config.yaml
weight_standardization: false
block: "basic"
max_grad_norm: 5.0
lr_schedule: "linear"
Rows from block 5, named by matrix and row number. Rows with one number belong to one channel. Each number is 128 + 24 x the weight over its row's rms, rounded and kept within 0 to 255. All counts start at 0. Numbers have three digits each. After the name is the row's rms in percent of the matrix's.
# convs0: first 3x3 conv (model.enc.1.2.convs.0.weight, 128x128x3x3), inputs 32-47, a 3x3 kernel for each
# convs1: second 3x3 conv (model.enc.1.2.convs.1.weight, 128x128x3x3, transposed), outputs 32-47, a 3x3 kernel for each
convs0.5 119:135127128113143137126123131126127120092147113130072108120124131119119129136119132135137152103084081135126155121164167109154172136119151123123130114121142145126140129087123133185108132116131128157119153090138146147116135141145142133111129139131119127120130145135116111150141180151131163123133107070122139126123102126135133127128155141122138117135110106124131117120121129123127155146124126126136114124122136120138162117098169103166062
convs1.5 150:106155120132188146122150097160123155160110150149148145128178110125156109140151132136160111132064143117115130131100136120082137131113116119122127132136133133157139120092134132095153143125133140163121131144106109097108138152144141125151145119157115118123127102132131141123092104134082123140122098102099119108120157122114146126154058128154086143117113167134180137134166127142142111130136126127141120109138112173126156168114136141118138
convs0.6 096:112121120131153148094140142122153132161214141113155143119127100113117107107145129081147116156149120115086061146142109175208181103145128110151138128145132132147114153143149115152110157177147176174127115115151128141120138131134137132141112144102151113144157106107143093122135099129174137155159180150127101130137175118138132135101132097118145129147126118149129144116146142124118111165121142095157112158147120087091120113118110091121111
convs1.6 064:105124140094112094113090154131097130132108106141127168089044134117122149126117139159090122145095098162132141103133100109114058141123086131087087121158148146129149107103098163148145132130115090118124114102143131148145132123134151120143158173140114113085133151111125139088136073086110113079106138103106153139140102145111099102142123101150122150127141159119120077088100086124125101141132102128126124126121097119134143135152162118131132
convs0.7 104:129121126120131140125132121108131156122138143153122145147136156125133144120132128094146122121140094127122121149124152153117126102109128107129121123118157137148129139113124147121124127144133139125144108098134123137114110142124107134125136131116076137152061107140174127145121119125115124133110131114118137141121107148141122135151107099130109114156114126121134126110111142138130123160070124197054115157105124150073148200081132129123128
convs1.7 117:146156118118096148180183143129110112134097141121121140121124163113089128131084148154146165134120142153145150154126139141118134113159117094115098104148129106101119139137156128154175128131111100136138119095090118124149105142101135124091138130126116132058135089086154083080122124110106118143123132136145080083121081063123110149100114128117132094111127106132137152142136109145121122145151097140156105154178111134151128106099098135116129
convs0.8 099:117094130133144121131141105159165146105106091114125118116142127121131114129143160105102089135116131144086118146157117139124136148098120159154135144155137178175061099099121148139137159153166112137126128125109078055090160135096135114108189143186102148105134146127097134094120098134117108121137151107152152141138113139088109136148144169104095137117102114102084108117098096138117138141132130168120132104128095148118121125097088142112045
convs1.8 081:131147160163133124137144139124144134131144117110114107104138115156123159099136185137145119123169114192098055112118095160111104106129126166123131164107167158146107109134115119110116127151159180161167144133128131129173112116087128133124187156114128110149144096135162097118124140125085125131133123117150157142141140133102126114156137110120147132103142119104146141160148132120124120143123130145116092105104119155120115138128116118113091
convs0.9 091:127159128145126113120084112141141111080112117155108121118128137097121142123163145145142177087109165121091098081118123093187112211213130142140131118102124128094127127100155120166099173152140162202168124113114119138101130152143124135133109112120139129118145148116123138104105085114120170154127102138140130124136099098101131139151129101119139131118120136156139146115159157106058130162129122130109098109120153080065119123075161105166117
convs1.9 097:100106087109132149131127138122116124121123142152145147078058114138120148125121137103088100155083101175174140139095109108127089118137151106090103168154162124114121151130115140097180127143164158172128135160157160168165119113126141161114090102109138124095128113115134120140140146123155156103115133161145090093170120171126158157132154150109115139138117131131147115082068067078082075115119113131138111111148136083123130084106139131159173
convs0.10 104:136121148121152144129145125131137155142155144133124126130134142131098142140158140125088131145149108122149148139130116075144136133185133100101138143147134114089169180126110113150121119114143122106104146111143145165143147098126120147122148092134099119128156126112124136141121068113153141168109065083130196124121115146095130135117157131135100130143144110133143111116128133140156118117120121121124106124119127133129143156110137120068095
convs1.10 124:147146133134188172146116150129125128120112103122114117091101111117100121107113096112123114111149109119123128132122144135090126150142130119161120096148110128163170106097116106133109133137122139093104133142132128129070140146131164086126146173136113117130130133120124119120131084079079098097086080093106123166096158126124116125164158114170149105117101098153179143175225175151140155121110137137123133136111131172188124181199123158184138
convs0.11 094:137106150150115115139147137124138148118126142120178160147124137141111128124123124144179139120114116139171151138185148140085142121126091148104127075112121114171153161136184142144143164127126168167134124101118168144150090158124114169169123164127149148148126166084142167120153152128164149126146142166102085133094140154142130138079142129096131138140144138152111103125137091113125142096107071079123080120077082099119095098062150143091149
convs1.11 077:114103138132109118105145112075123126135100140121114137111180095100125094147183152097072115151139132113124179151157149139129117133105144089098105120129188164140132138103113132112137103171112086128076124128103137105108122109168116110170105071149126120127130143098108120094150157159159139171153183183116134131112119154117146127115134120138139130123131130141164171121152148103143106172162122209126201183153144111121108127162140144148130
convs0.12 107:128111105121198129136129099142128123137110146119119132119144119151116111120088128104129097082068160115159177124135172145065162131141110110112143106171135158133124136130131167133098130114095154140131116132121101139114150114132094124126118137113101065117080166172150155136094152107102166138143145116105139140178210122135095126118164152122088105130115121124145133115112142139151138118098127137128114128115126140148153141061087096130110
convs1.12 121:105096130119191116117116134124103121132111108120116122113108131132152114132137126134119109141099120117078106079073136104143150138151102074118125082086124137186148119135099109079114128131147138171123146161131144108133113105096140107124114133145100086101081138154152179153122121115090176121153144118100128157105137123156159121132154154156153169157152144122097112076102120118092114111111116144104125119133134150120098164158192150140135
convs0.13 107:140133134113115117122131159114180111141145167121159085111148112119129140130134106142170103150090143191118175103154103147032170147152078104149076135115118120145114148115107113104157094179105100178097153057147110147133139143146142143139104155125126119133143160089125138136109105140135097056145111143135102111155138147115158134130118129144102118117137129129135157136119125146166138106147108137101177097146110151158103099069183158053074
convs1.13 127:107097095119133130128101127118129105101124084111091109139097099097105122180132128189126170143154196105171116139106080129099139142124146132146085111124102131137117130100104123099099141164096114111126109117128142130177147142122137109127130118125116138121137100120125129136089112082101080071105102085091076098098126189140132127156133125145121128157129135132114135149146133123125143130130111116123136123114136103123104139118110169149134
convs0.14 110:129125103111127117096134121123139134126097083121122145115129141139132127107112139133149157124120130147150106122069142142053073158205138130124138114134126122125127118154156159128123113102120110125142147132108121119130129098117116128141145143120133155145140106121120130118108084120147114109127157153135122100131132149122116122112110138129140124112147136145153135121083113124151114126091133114120127122124137133112103118095117105148131
convs1.14 125:116120100148173118105129110153148153174147156141151155103135057119154087119151118138107146137196140148099133127132144152063139117129130117130129110163140152141132090084104124144134136120132124125141132137120103104101118148130117081137136115147117116144141122135121122132130089095110110134107100123095153146058138126099122091162115123172111119136120143110150112122166136144138119120113128140131150117140134172145101174137118122147139
convs0.15 092:147133130128117132157096134137085143138117131197151105110105117126133125149133114117103149109159127073125118107124098130138118125125137116140164132128156116101177111124164115120130123117116194123097119130170183219180112113132144129134133174099128139130123114090135142105146126167122128124105139133061106079140143136123129124114032113118135150128141133133130127105097116138144146110103096131135082155129099118159148113086114117143095
convs1.15 068:136097117129162157117145119143133104137170142147185126140073105139173127137087106147099131145148161065180179128134151116127135133122128093136117125110130101143142100150132089139149143154133099137124109134186175129082139105104130114145145137133150122108134113124144131114121113117109116121100116115117109154079101165157121193124101119134116130117124124133096101126132150125130137154100105125140130166119147116114119123144163131133121
convs0.16 098:153144140140119122130123129147104131132104152128149129126108090115159132125115123104102122106114138125151146125155104165135130135119169110162118121122075134149147092120188111214138161194132165133137154127124141135136091128112106175091149174137084102139118089144082115137131116136139092122150157135156102130139128102156143089110130142102143137089118137132122149133126116153134121073113134095105129099129135107139117065122114082163144
convs1.16 064:126123125132105143129084128123123132128133116145106122170153116151119120176173145114113085157145151089158157112146117128133061173154097109077154160157120164122184138129104112082117086150112105098060131104141108130107127163150127160161113138172145171162111176186091173187100100074127111098144113103203128100178147108126117122080105150139135182142159179140126142135128146112132128093134151097157137155128137113118154121192201112124141
convs0.17 106:128124112136126120100119123121122126135120134143127136132124128114134121125128129131110147140135130123122142106125129129215124074104148138111124112128102119128100142131137120114118138138120140139123130138106132141127132118124122144101134117087155135108186179182150152115100130152092000173108105148127132138129122121114151116127113128131143100115133123117124146111106146122124120125156129068140131087144151114127102187104054133165084
convs1.17 137:128126105129148157146169147128121107150132109123130144116125111127145119159114116140134095125155158131137146135173130143076083138133120130139132142159155149137117136188135096122105131141126120111117141114115124144109150094140146112147123168159135117114126096091125130079121132159103113149117153154135115094104126143111130140126142175113118126148141134109105122132136129115117138133119178162153189132129157138108088096057046139141153
convs0.18 098:119145139171109114125132156121173144113109141092166133115136131139123129136108119121232131147130103094096140127158089176115147109162116167115144098135140142065103129132196121135128141090124125117112118133120088101164139158122145130122119180097149146109094138106127111128142138123130080102159140122111146135120156139115140167152169161149121121128131140123135119165118130132140116161121115122144115101139122117137044119127068134155061
convs1.18 069:111157160137160136109109160098100133113135150095090132104106116104098108113129119130157130125100150132107129166099141173120100165137109131169091120109158118158109124131113138139138074099123108153153090113153179065119125091175117131130138093131125153131135118120101125125142130121143113098120122115070086144135146114104097130134170145199159171130062144136133150113125100136131122129109114131113132119109091109112157144139157153106115
convs0.19 097:147135127137155144113144130174190100208110000131084115141128141106134131130149137152117155095056048081106077138136109153177080097117121138147129101118161135151140104132163111168116151131120109121155101157120139139101131107138127106114115125099128141117128114095115145135125139140132101159149109112131129143117125089177139145127093112129120111088116125131134130138118124142132160134142135138136123140123143152188149148155132121174142
convs1.19 096:119105093121122102137124142142170161115114081121111086176088139097073141102174135193174158255184124102135091131148110109141161149138154134095102107152144154119134095114081167151140123114128151129114081113158086134132157098110131104108130149133124103149133133112127119117161104128131130155136140126067114138174140162162136131114153131150106122131138140107143127126116155119114120135101112111102090117107116123136163097116138101110125
convs0.20 099:126125135134156119127146125121131136171191170143222093120132132140124151110126130132152110139109097172145108126130151127097142134194122147093139126128159155154112162144113164188123169113192128166135135158163143158123106160135158129151102105115162141154168184121131118139120124109127119081101101126104127139130146130129128147119126127153126107173135096149148153136163131127150162104118109105125159132115124093103167114077107126072086
convs1.20 057:151091108122110085142124099119080081101088068116130125124145149145156152114137134134142084178126120146093103125125115124131131136144139117095096105116146158161122135140120165109137169125115090125085078110084137095134192142140159121136168146160144103108098093119088108115078087073110097074080102088108163127149110123107085114157152110124109104129115125126114128116116108150115119130128118122120175126133148149162172132127143104127135
convs0.21 093:136124124122127120123143126134131132125117120138117111145115148131127114139119127114108148138138103093123125138095126149158096094135098114110102123118143126107138146157101122132156148152125155095102128171151147127112146094124077148134155099094117137155158158112168135142107158085096199131138107108139149105129170163140110101121129126107115116094130135147128120110104135097119138080106149063103188117130145119113085201035131118112116
convs1.21 099:144113128139123131134137146101144124124157111115132126109100126120109144122142111145136158147115118107126128187159046170133123143093107111096104100129138155142126129078112134137160138098140124115114127115092145114122142144094107093141111157142094130119136112156115137118108105135106145134097126158142105154116109149109122123144164147111168125144135123126150123109103149136123131136131113188129110163151159139133140114104114124162138
convs0.22 098:129109111139157123123135147123083175100178176102131134139126138112120115123154132040070038114130169135102161136045057128182139137091099128103146093138147150144138153097167101134142152168106153098116119122094113113174102153118121118125107228119137134132128116147129118132144145104115119141123123112120076142117150132134121130125125140128112105133112130122120126132159128120128124145126148130160130134136150083039199182205095138085148
convs1.22 098:107108117112105109100084119134132124121127117145132123094075117146201115158147096083155142141116094176255255152124152141160117127104141073146136130152110132121103089101094114117148106092105106133166132135144130126144139128122144165168131128162117106125141115128124105115133143132116121134129158124112089123136104110083108139121128131147155118113114107073121150149102075107167134119112122133111129143129137123119102096095075152106131
convs0.23 100:137088150132108141117130130162147115092114151137103177108122114124118111108133113129124109078099174109154170137138075103125145090144141200139095131159157128146118130177136129118119119121122115160120134114113113118149112131121125146129125147162113135110115112149121094127147129114115187149107107139107111151104131132130135183121109156111132141137132122145156166121144146146111128159112119112123113138113142135103072188135117112194102
convs1.23 065:139109183125109120141157133088126139135115153130135124103205112121102116170138164073084135116154152166141137141124122124136137154130160118128116120128169183152084145122135120092080143150129110124096157112098110129156126188175139109090133103099134159120140136115127136112101131149118081116117155133125158100123093128119119148135150116134134143092121139128098138157139111135102130135131138124117183109134125141110128089104109125111133
convs0.24 093:127159127149145129116147118137157170172100169128082120121102104119137091118133126123113153160129121119115127075116134175171147164118122081177104122137147087151159117160119105119103129157140131103144112147129158157137073153145108152144162159192125132138155120130134145125103116098130126144131136087112089115133145147132098091096048068125149121142126070156131124136139115154130102097133100140131183124138120152160087107171134115103070
convs1.24 069:146150143167139154141099113132186123099116115111118133152113107142124125153137140149125160144137092081128172108115105143104100102103137116090153133161132145096164124142106137108137145169122118096086122091112134182099119113118110157145112115155130137088104150092108126100112126100117126119126093118205139134119169125144147127147123137147124138141192136128134149150108141142139130118153142100129144162136177154149132099120137139106097
convs0.25 093:110135114108136149159123138155203136101172113155137132133140083110112107134125098109132114103213123141101041133100138125191115155100156146149181129132093083073140128094127147144125091110129169145131116109126103148102148141131114131169105126122134132104139129131113093145118135118131136129095128121132128128184151135141213132127164131131131142121156107151126119156140161133130139140164156162138161085101127110119109124138101152119112
convs1.25 079:110134105116124095091128136144121133125122136108134133122087119119132103188068097214097078109062119143098133124155116082119122095153107127140154177129121082125124124138146120127089122103106143128137125125133124179110087097100123094127091140134137129103134120099142109127129128125127155156114124138141106134139122099141112102162112120136117160103127110139106112117103104068108132125127159067123124104133099125137107159129120129109138
convs0.26 097:123154120153125176118109111099114170099145179146131143100115143136132135123127141173091161133116127095134142103117115074101098086141179111131177103132106081081124107100103153160152109129165097126142117100154145143106136133148093130114087120125120111125127078133130123127165145136153091145134128109172152128150160160128169118155157155134125133095144142125122125147115149140145124124108162124105110086139120131128153142157107140114150
convs1.26 062:166150140100103117093124128122088101096127135098130131058073123109158114074116098110104120112148161091150114123112163158151149156140135095171154155127091091132133098098115118126145149084126138132100112133129134125096120138165100126134128113127101150113113175112120145135143128141143129147139115113133093134110129095121058128119113132107155120136112097146106098122134132146129125164125196137140112112130150113126099121106132101125113
convs0.27 114:123150129151154131132111123143120118124146130114129117135116131119141144112135108125149114093105129138140131096130103061170122144199115099145124124109142095153113084127126159094143111162106140132116126126116122092125111126109129131129114119124114111141133124121101118114141163108145094097137101124133124137129118130141123126124119091124118136126110140120117130112124130129120125110129126146093134106154118160103147058056172115166144
convs1.27 129:119121131092129095111109092137132135152124136143164128134119113111114126120122134133121129100118128109138108117112166109098142134121145151116129161173125131147148122119136104147109126107133157157134141125114142133143141144094181136139147158179158141156173167138156167142138131177140162194158174153103085094097184159121157141135120123119136150153126109121120111132134125117136136123128119118131096140129110146135093117081031155158120
convs0.28 110:130152138111112140136172133122156104123154159117187131129142135114129134119130121122155130131107121091123140163179122171086104119135109133172111143119123113149116134075116119097127125150126131111145119110119123140122136120133118122089120131164140130134132122114142157107138132150125113043143169107128129088135138125119132115119127132149121131149089124116141144122096131137168162142136130134115131113142107128142127153169023117129138
convs1.28 138:101255156112118092127095111137125118120125122140134141113116094094136097126119143165098084109102160121172127138101155146104140105115119105099134144161081128111121100106136150086158179162148112109100090087106143163136118148138093076159110128108125103124113139105133115128163139108133139108141124153049079116149213099141146123152071139141074125125141146126160133155167134115138118132139134109130116128117126173123110186126157147133152
convs0.29 092:120146102107148140141127121143124133142140133151134150117114115121120135117126115106119170099147134106138141133083170096133138113124160128120108095110127120123148110142120104092119134125137113142101150149157123118139145110112083149150117122122139150176124165209150123126128126139098145147112114128137144109130141188129137142138110100130119083135129112124151117128126116126120100089132126096056126107123144148135160139106153130120138
convs1.29 113:121148109166160114157119137131134122142182133137118124141174134116144105131145120104121121104129164101144129098111134118133121115124120105102143141123212132129168114141125115141125113129114099156118137107134149108142107087155067092173120114110115096115142104083112129078132157141130149140125136143129140131092119111139117116111103137129123125144124143137125138156142103134139103137133162109072255122108218143150138111114136122145109
convs0.30 097:135123111133116118161141115138135115139134126088136147137132120126135111154138135111142145135125093099138134124158140123191113087139122137135126115150085129121128147115111136147111155108136134136122117132107122129113139133117114139083135135096124131150190157181125135145130111149121191150111136154131131127132137133140152107087119152104142133108118118146121113124141113117136108095102144058129125116113148111112151159228130107170143
convs1.30 111:118137096097136187128153132148134138152112145120130141091085115139129173115119151092096158125084128118160127144138083155092120120118106147136103130127103135131102152120142138099154130138141147143117169144121144125102157150089138142109121126124133141118103116124106109141122103135136105104117137136162094096142153153142148126141124117130087122159120147116122098136131140147122139130148113144148105123169126151122102121082097117173163
convs0.31 117:115142135149134131138183135137147124136151135158158118108113103131139151113130111142127123126122118116135143146128143149124145081098118121132119124145155151122136119120128110092117134111154131108124155188158073079100109142132153143116118124152156128127059047083144147115110118136150115076112131136129127116113169155145102131111131123126138141155117124111111121139127122131106119093135147175112103152111111131138105152126117139115163
convs1.31 135:126139122131122119141137135127142135126118111110110143108121128144143145133154132119140124111100137119133126133127162128159118124135126120170144104106143160145175142142151105104134110130118130127110110100107122107078134107079153158126105142124134094113129061075158118112122125123137156093119144172105124107126154149147128105129113146112150121165140161108128087095143125121155123136120085131107078121107129135115109143123114147142154
convs0.32 098:128129149161152127144130132137141134149094163106135137114118121124125112125127149123148112170081149099133111135109146138112135117105121122132101122126157180155107120108072126088142134105129094147140131113134130089074120151142173139130197113134105099120122121056129119086124152145099149099101130120112119115116140167129099118157144113153133134146133132144111135113150096136098129111110118174115182194098142123165141100093161103120115
convs1.32 095:146150163131119121173135145102139116116141124134119149163163109158118153087164146157094159146184109157104124117120092145108130140104126133109064096130136145138166146162123158120159126135136173168129128126121111087130127130103143123117137136095162116126152124098140133136107103134109108087130083099128158121106128142115144138123142108144132105135131131134164140168125162162150137106144044091134071112136171126121122133130121125118122
convs0.33 090:128161104145141112108163111122113100132115118107187100110100128142135133139138136121137153124091133129143122155114154135113097144151109161175180144125162111126026165116105148122139117083067155246148110163135130074140134123127099118114078132141119117120132145141091127148123138156140129153140108088112072091105113129141093156131108052142160127143134105137131116111100104132122151130151145095121149144143153155166133139146113114159114
convs1.33 103:143120167133099117157116116118111109154144136144128127133095133140117119078080148151085098106141147139148120115119100136122128127128144159115145106104107112105084149157100098109104112119127145129107137146117147039142118096137147116119132087084105111121108114130110147130139150144127130148147139146130149107164147149120143158140136114143138146161163126104129116108119115110163119107115142119139149093103155121108131131113122130112111
convs0.34 092:094135124118111123118161163148079159080058118132154123153143139157157162136136132134097110129115155113142136152162089143116110127111124137143183148134148112158181133091181119110122126132088161154137150133136173187168123136104121187152170163186110112152110144119086112105129059132166119119157194092119168127115148101155160154130198120131152111146129143103145144106096100153126129107121120121111127117124108110178124124153098126127070
convs1.34 073:119121150129110159140103163142121133142174150144131124168116161113114123144187132130144165141136142113153164147140134144158095144148110097104138120132122112128158185150106125145110126144120117111092112141123105094156116097109125121131136127125114145120101129118110161128116102094103096076130089112066078141151096107138125123079153115113092100129092114132148077140126151162180100133155143160150140160148134159128114118099121116122108
convs0.35 100:099143140123216148152171113129154113125147108097132116151134154151129138122128152133125099172229126112196179167104134116094121150157109121130114135155121119134115115130130096106130111067104133128160128107146128142142137082146130094166119143166094150149111178163136131132108147128092131118104131180114121154182184132152094094120093108137072152160091141134132130140184138127178181148126146151110141138118123166138148100150190104121156
convs1.35 105:138167135090123092110106136105135102117114110121121115124090130177162107127166171094085161134099153184135126111161126131197107092112129106125156134100160117121142133094153153093110115119091118118117161108110128093114124114103126123100159131119118093124135123113102119130109075166166095128146107128114123132108098090113149155099062073159100076146127155086102059172170093146129126130144149111148133106135142108116100120139064125087129
convs0.36 107:110141123130169125129106132144119095161089130121119137123124119113117133114138130181164148155095103117119121144155150160074159109109168128126116170094103102107133127107104128156151088140129085136145115153104126133090108113144099162124132164115159145085105100128117087122117158138146116153140126100124143112112149125122165136098129153139208140161125077112133099134105085128096116160096114116100117135126112147141110166148138127130134
convs1.36 118:100120114095111101115079111128131143132170110128151120121078129096104123131099114095091146098162185104172139123155139143195109138135109126125168125163134128104102133092124101131161149131116126162137133090114143113119111114107102118134111136150148177172153201144154127105141142140152073182151122189133122127150165131104163118120130067113105072134101097131134128133103086108133105131146115130141152131127143112148107093077057100112109
convs0.37 105:139175134158121163125145136149126084239145000169127063149119128125122131125099137187118127150155106156163148112129141129150092151133123146137146125072108129168109075110175130098097136130125116135140091152110139127115146114105133150115144091118115151116140105148126155124122147139149095110100141120152131118142148099128150078145137105119154132091113113128126105109125118132110133127134129138149114127128120127132159110053119120138137
convs1.37 113:131095171157095177184124163099091089090065046106095098109112151126109120112138124143186135148178132155084171166144177131137133138109129105099137138095118110089129107115112097136086096127092119116116133107117134122092122150121173159130143096123112164113145148120139128112123114113115166096121148116141078097138163125128172116120138132158141095160152100157145165164162162151181167138146140129118117131136132153121112141137061142137149
convs0.38 102:141132146144149137145136134151103146149118142117146123148137129119122125123130132146121121085183121140111142120118146128024188159054168131157113154138107122155126130132091151116147128135106114129120159102153133131107126112140059161161104115094128126126109183151115122136132114130143132049136162126121145118154112186119152129137115091126145121101133093135115110130137114134144126158135099114069147101138155149116148073119110126138117
convs1.38 126:113172126112140130128095165108133125116158124133152139121084110098127126124100135129062151094122097105105136067124101057082122094089080160116103139138112107098093152110121125076095133062132103114132114125149143146130086133133149114124168137126087103142152089160132077113113119154095122117137079135132108124114121144137155171093147101160118110116113108158104116155109142116135136110128131108133095126150095135124136121078132143119119
convs0.39 111:121165129148137147136116152112000086108000052122047114124106127115127125120161153137139111105136141119137112109117139154113117122123118119128123141110140121138105132119132126055120112137113148190093135122102130077080132107123116126109123124178124120102130138133124118116138128036131126123134126165144093124129077116127080107131106084131117111127114124133127130122134149126149154131110108144107136141108130145127121128165080108127117
convs1.39 137:105134141099137151136146133137111106087068086070035084119118136124178134133133125112089107115118149128120114143135142137106139112131163126117154145121168183167174130115101147111128131146143125139133143128123186228163128126168166162178168165175140120144129122126139118131135142130143116142172114137138115113130195171089126124160126165180127130186142131158158162132131133130151092122130139138154141117139126143134126173120115166118119
convs0.40 095:108087095103118099087102116086074070096130120080113077129126129109119141140123139069152117075126145076053088117162124185177104132141051111123107144162117112171157140137127130107115158153138123114166153124153163111140082116126124191132111142161113139136092111150113127162119132132088107138144113144120126151121122134128129091113103107128131104104133085116120117124152127115107132139071104128118089112120122146223126163195081143147104
convs1.40 063:096074105104165161112180161186164198157129174174158192087097123121126151131178145132164135128133140124079110177135121130068097117106116140155118142119119156116149094090103158140134124138132108127130115131130107115152094173087119101104133164131103171126127166134109158127121163119151137121111083074137159146119076128148132136142131122166099104148101126126109096114106079117151151153140140171146131141148139104095131121101108149139123
convs0.41 096:154167114111136127131150104130112113113091156159165134141153134121120119124097121150074140158088160128116184099103105137099152136156119127158080109111117122132138094138130095097127106108102123110144126160110161159172139130149108113133074096097119133102155133109113152121110150152086089099117110104138107104115104158119128120147097180133119120141113093150134174133148139160110118117116105135152148130131129122130134133166112106120114
convs1.41 114:167081076158145121137104122119118112109144117129131100137146103157138143093093120043126189104150106105156116111101140133121110135138154109075108103118093120097108088050109122100136131109141102123135130116118108092157159162132107135137143129101109119120143130112117115137147138119138136131118121135164141116114112133135147132130124126132140108126098086154130120104115106114124113129133127115136133132139141140121140139116119146142119
convs0.42 095:125128113137154153112136137130124098112155150125149157127105145116131109116104127133126123153131150100171151120084164176111123109167159158177171098124127102138165091098092155158115139178171116124103145164157114166143127144166135144161177174132145158107142127102103117129125138122130126129150181175152150126124114142165142147164172164168150129160128102145108110087114116140148138081166106107153126140113118163128183127100141153114139
convs1.42 072:093087143112132147132119148115127152104095120151144135133140161134138142190216133135126120139132133085131154123109139124116120149143149137141158133155148126142198143141136124121125127168126145120103109082144142151130134086130144114160115113150142150136133105135123111117158107156154141173128146171084107123099117129105132108148165139134127157128112119117122137125151155158126142119129103143112155181118166144119111134120113127114093
convs0.43 091:090146142120111126138113152139171142115047122156123094130142138112132139126107108129156095116068142144113074121143177120163118142134072052148134131112122115134158182168147184127129115103171109116156095118130116164144118101097058120126134100135129168110100087120080094141132161151137112166142159179162112059116117097093174106161184136093093145112138112116149127117094114106120109121126119109125117133108107161099132128149055118168142
convs1.43 067:154155157132130123115092132133148118137140151120070145159158118101130148131128124118122179120161101117061118127136102122114115129125109123141158114145107124118167129161092120131082142147096142111149127124145135152114137089109116129126125109122095155150113142176123121165151137165093147160178112147133090120177134120126105104125145117135116155149094151127156136126134135145097099127134118159114146130106142089121102132146113098137102
convs0.44 093:148145109108133123118141088132122147134168104109127108135112120122162130109131118095116124119107120154186149132183145151116149123132106115174110128128123128167120123122145132142108129135134116142139090169118143148140157119155154163105139126140125137173127136131122093155144065116102174124116151091128090070119138124156091132160124097183162109150150097098115120133134119161131124124110121201140161190116159109055097126088150178149147
convs1.44 074:117112125126134136128113087148136117146123135128130127167139127122110137145130094121089114146115118111143191121128147095132122092078098106099146114129102114113130141154124140114138112154103116105121112119160102141151150119109160142140127082118157133122153129139157121116126112104097112125110118121122126085099143107127145118142118106133155095138170103139185108140163138115126164078124135009131128124110136123101113154157146129127136
convs0.45 100:105112128147117116120125113090094104099122131120142112101158118115121118122143143159132104080101093135154131125135129149066121120120141143126125118143114143169145118145153141128126183157169132162128144130115138122096111149094133153125149140137121092122131125126191150146118115145183150135152116112144137139140144113101106157178147135121133119078127118108118122146118129142105106198118176154115160107117123200186131077119120086119143
convs1.45 074:149135114102123123126152128157116121147102146134131150095098141130126121138146190127112132197209198104130092136123148131142144144104132103129104156106136128115101098121126140121110132143130153116118142101145133083131108135134098131113171117140140106123147112111165124094111147126143110127136104109118146144110102124105105179094119137107160126158133083083119109118134112140140163174127130085153118063133080089134139130112119170118130
convs0.46 100:133144135160181143168149142100124126154095128161133154158153124118149126127171146131109141121076073074051091132164132168154174131135116167149137141096124140151120106145095104131130112112090111116125105117098116126112124133102107133101142149108190159117130072100105149137114162125146090101126164150111105117158139143172127145124151135141152139106079120121118122141142112124087105134124138141108129131113116132129079135210159124171119
convs1.46 108:133112130194216091096183137122111120099104130137107121121108131107118128115092119093042100099049115141091131127112138118134136112084074112087111117107166136126102149131138118137145144106116089105106130130125124145145120136141133127113128126143092101118131130118098095083089137107105124107128131080134157149135133160129110125130100091160133100168093099118167155125171164150151113135157137109146126111139134118117191151168162189147124
convs0.47 096:101111115125122133125131114130128141107104085122116120141139133116137119092127090086093099118136102116108144145164157119166151150141175144127156112115100146135105163142177113105137061139098105134105144093127171154150132138128095161168136120071139120186129118172158131134129141139148123120127078124127121123127150142132147104090152130135121130134128150098117117102094123086086116088090116154112163131137161121136127091171137096148129
convs1.47 082:138116157129137146098142179158162147138155151142147158152129173134158108144089149105115111111135126148101117143117085131081101104115117170155111134112165087123126121128163111135127115114129126109126125144115131148140118113149123125163125152092092120118088127165098129093141116119119126098113114107136110120137092094149104123083142126137141101121120149163132122137144166139126132089133059082135128109152182110135094144120122110124149
convs0.48 098:110121124081115111082121125133099103114093121142211147125160134129133106123138127111156151119132182135159103128154129116117150121175131122083089111119111091091100141101066123133122138124082116142155133092137153144161132189129124166152135114119146110105103120123091111091120137118128123099129134126139159154120130089108143113150207181116115121118161181120098151114122125137109122089141129079109124099135123122113149156158129087216129
convs1.48 083:114114157123108125140183140101121115137150146123123117107095156108100113107117123173082145085096154130075178128098113141134143153140126142171135145140170133155187095105132085126114110123096138147134136193125118108144120137160091123169109094132144142151160138119148162114119126110112118119123125132090110130142112135106089124104113123116121145109096109127108172135120156150151121130121152141112214108110188104114139099128132122150154
convs0.49 097:113168149110118155114141142130119064120057152071178218134133160113151135135132139131100150036068074111083099119136145155101093129149147101127132144094119143155135148144116167156133136146167108157166129133120145088116104136158126142124089092131116140118117120131139132090120087129143192096097139127115131072119093118122112155110141150135145122145114134125141126150117136133119124121101128125120103137103138116102071100082133201255196
convs1.49 094:130103145106158149090135116095122141142145125123118114096151141127063116102132098106067076215196237076201148131120130149091106131108147141142126129129112168161115096127106118140128130131143147128122126164118101048190152143116131113113113093107136113151132144137139156114153152141158185159148147170097101064126155174188171144162172137123157114152136138138163140094149108115096094133099119130119131124120134137107143143132117136154104
convs0.50 093:149133105143152150142115111132167164191226148121099089102109112144111140149128152122118096111132137159137166184141107138123127084073128117151139118120124113114189111149169103134098117145147139125104147117131124149101128126135130173147128129184084107114121126121129097114120152142124164098106125124093059095131140079076122083129108121077187130090129107119120096156118144118122139155145116092162102066166085110111138121082107121088067
convs1.50 080:134130101124156104134101067143117144118088105116113123095112099136140136141156174100126109122135164127092116129152161144143158116130120059093153164125137125108145077100101110150112121135116126130083156147131139124136104139142126130127137131154148146092126142110152163151105136119113113129136088125142129144116104107164157152113109134114116169128149096125150135125122100116142144177107185194110155140119104148139137118110129124135142
convs0.51 098:128117102149116140103110145182173154171124179140159147107143123118141116154123132145107125089065082105162161113158181098099106127148127162152089130134139114118136139168106137137159114147131140152167139102121138136147095133122149112107075172089172130129153162144150154161152114149193130147119096136160136140160132160135150100122143149108109118108109115152110114141130121105108113128105123152110127095139114117128111095116143112109114
convs1.51 068:098140172109118133107106174080143123108134119081100102160185101145105129158132122074079133164140153100145087166133129139117124109114112141175141120138135157158124124158150120138097115097096133146125107124126137102163131099132128138143149172154089154136123148128128110103189175142177153140156184154152120100131143090124132104125146128141146184147160172146137191130122125148127096175110153167138142144137133127132120116147160180181177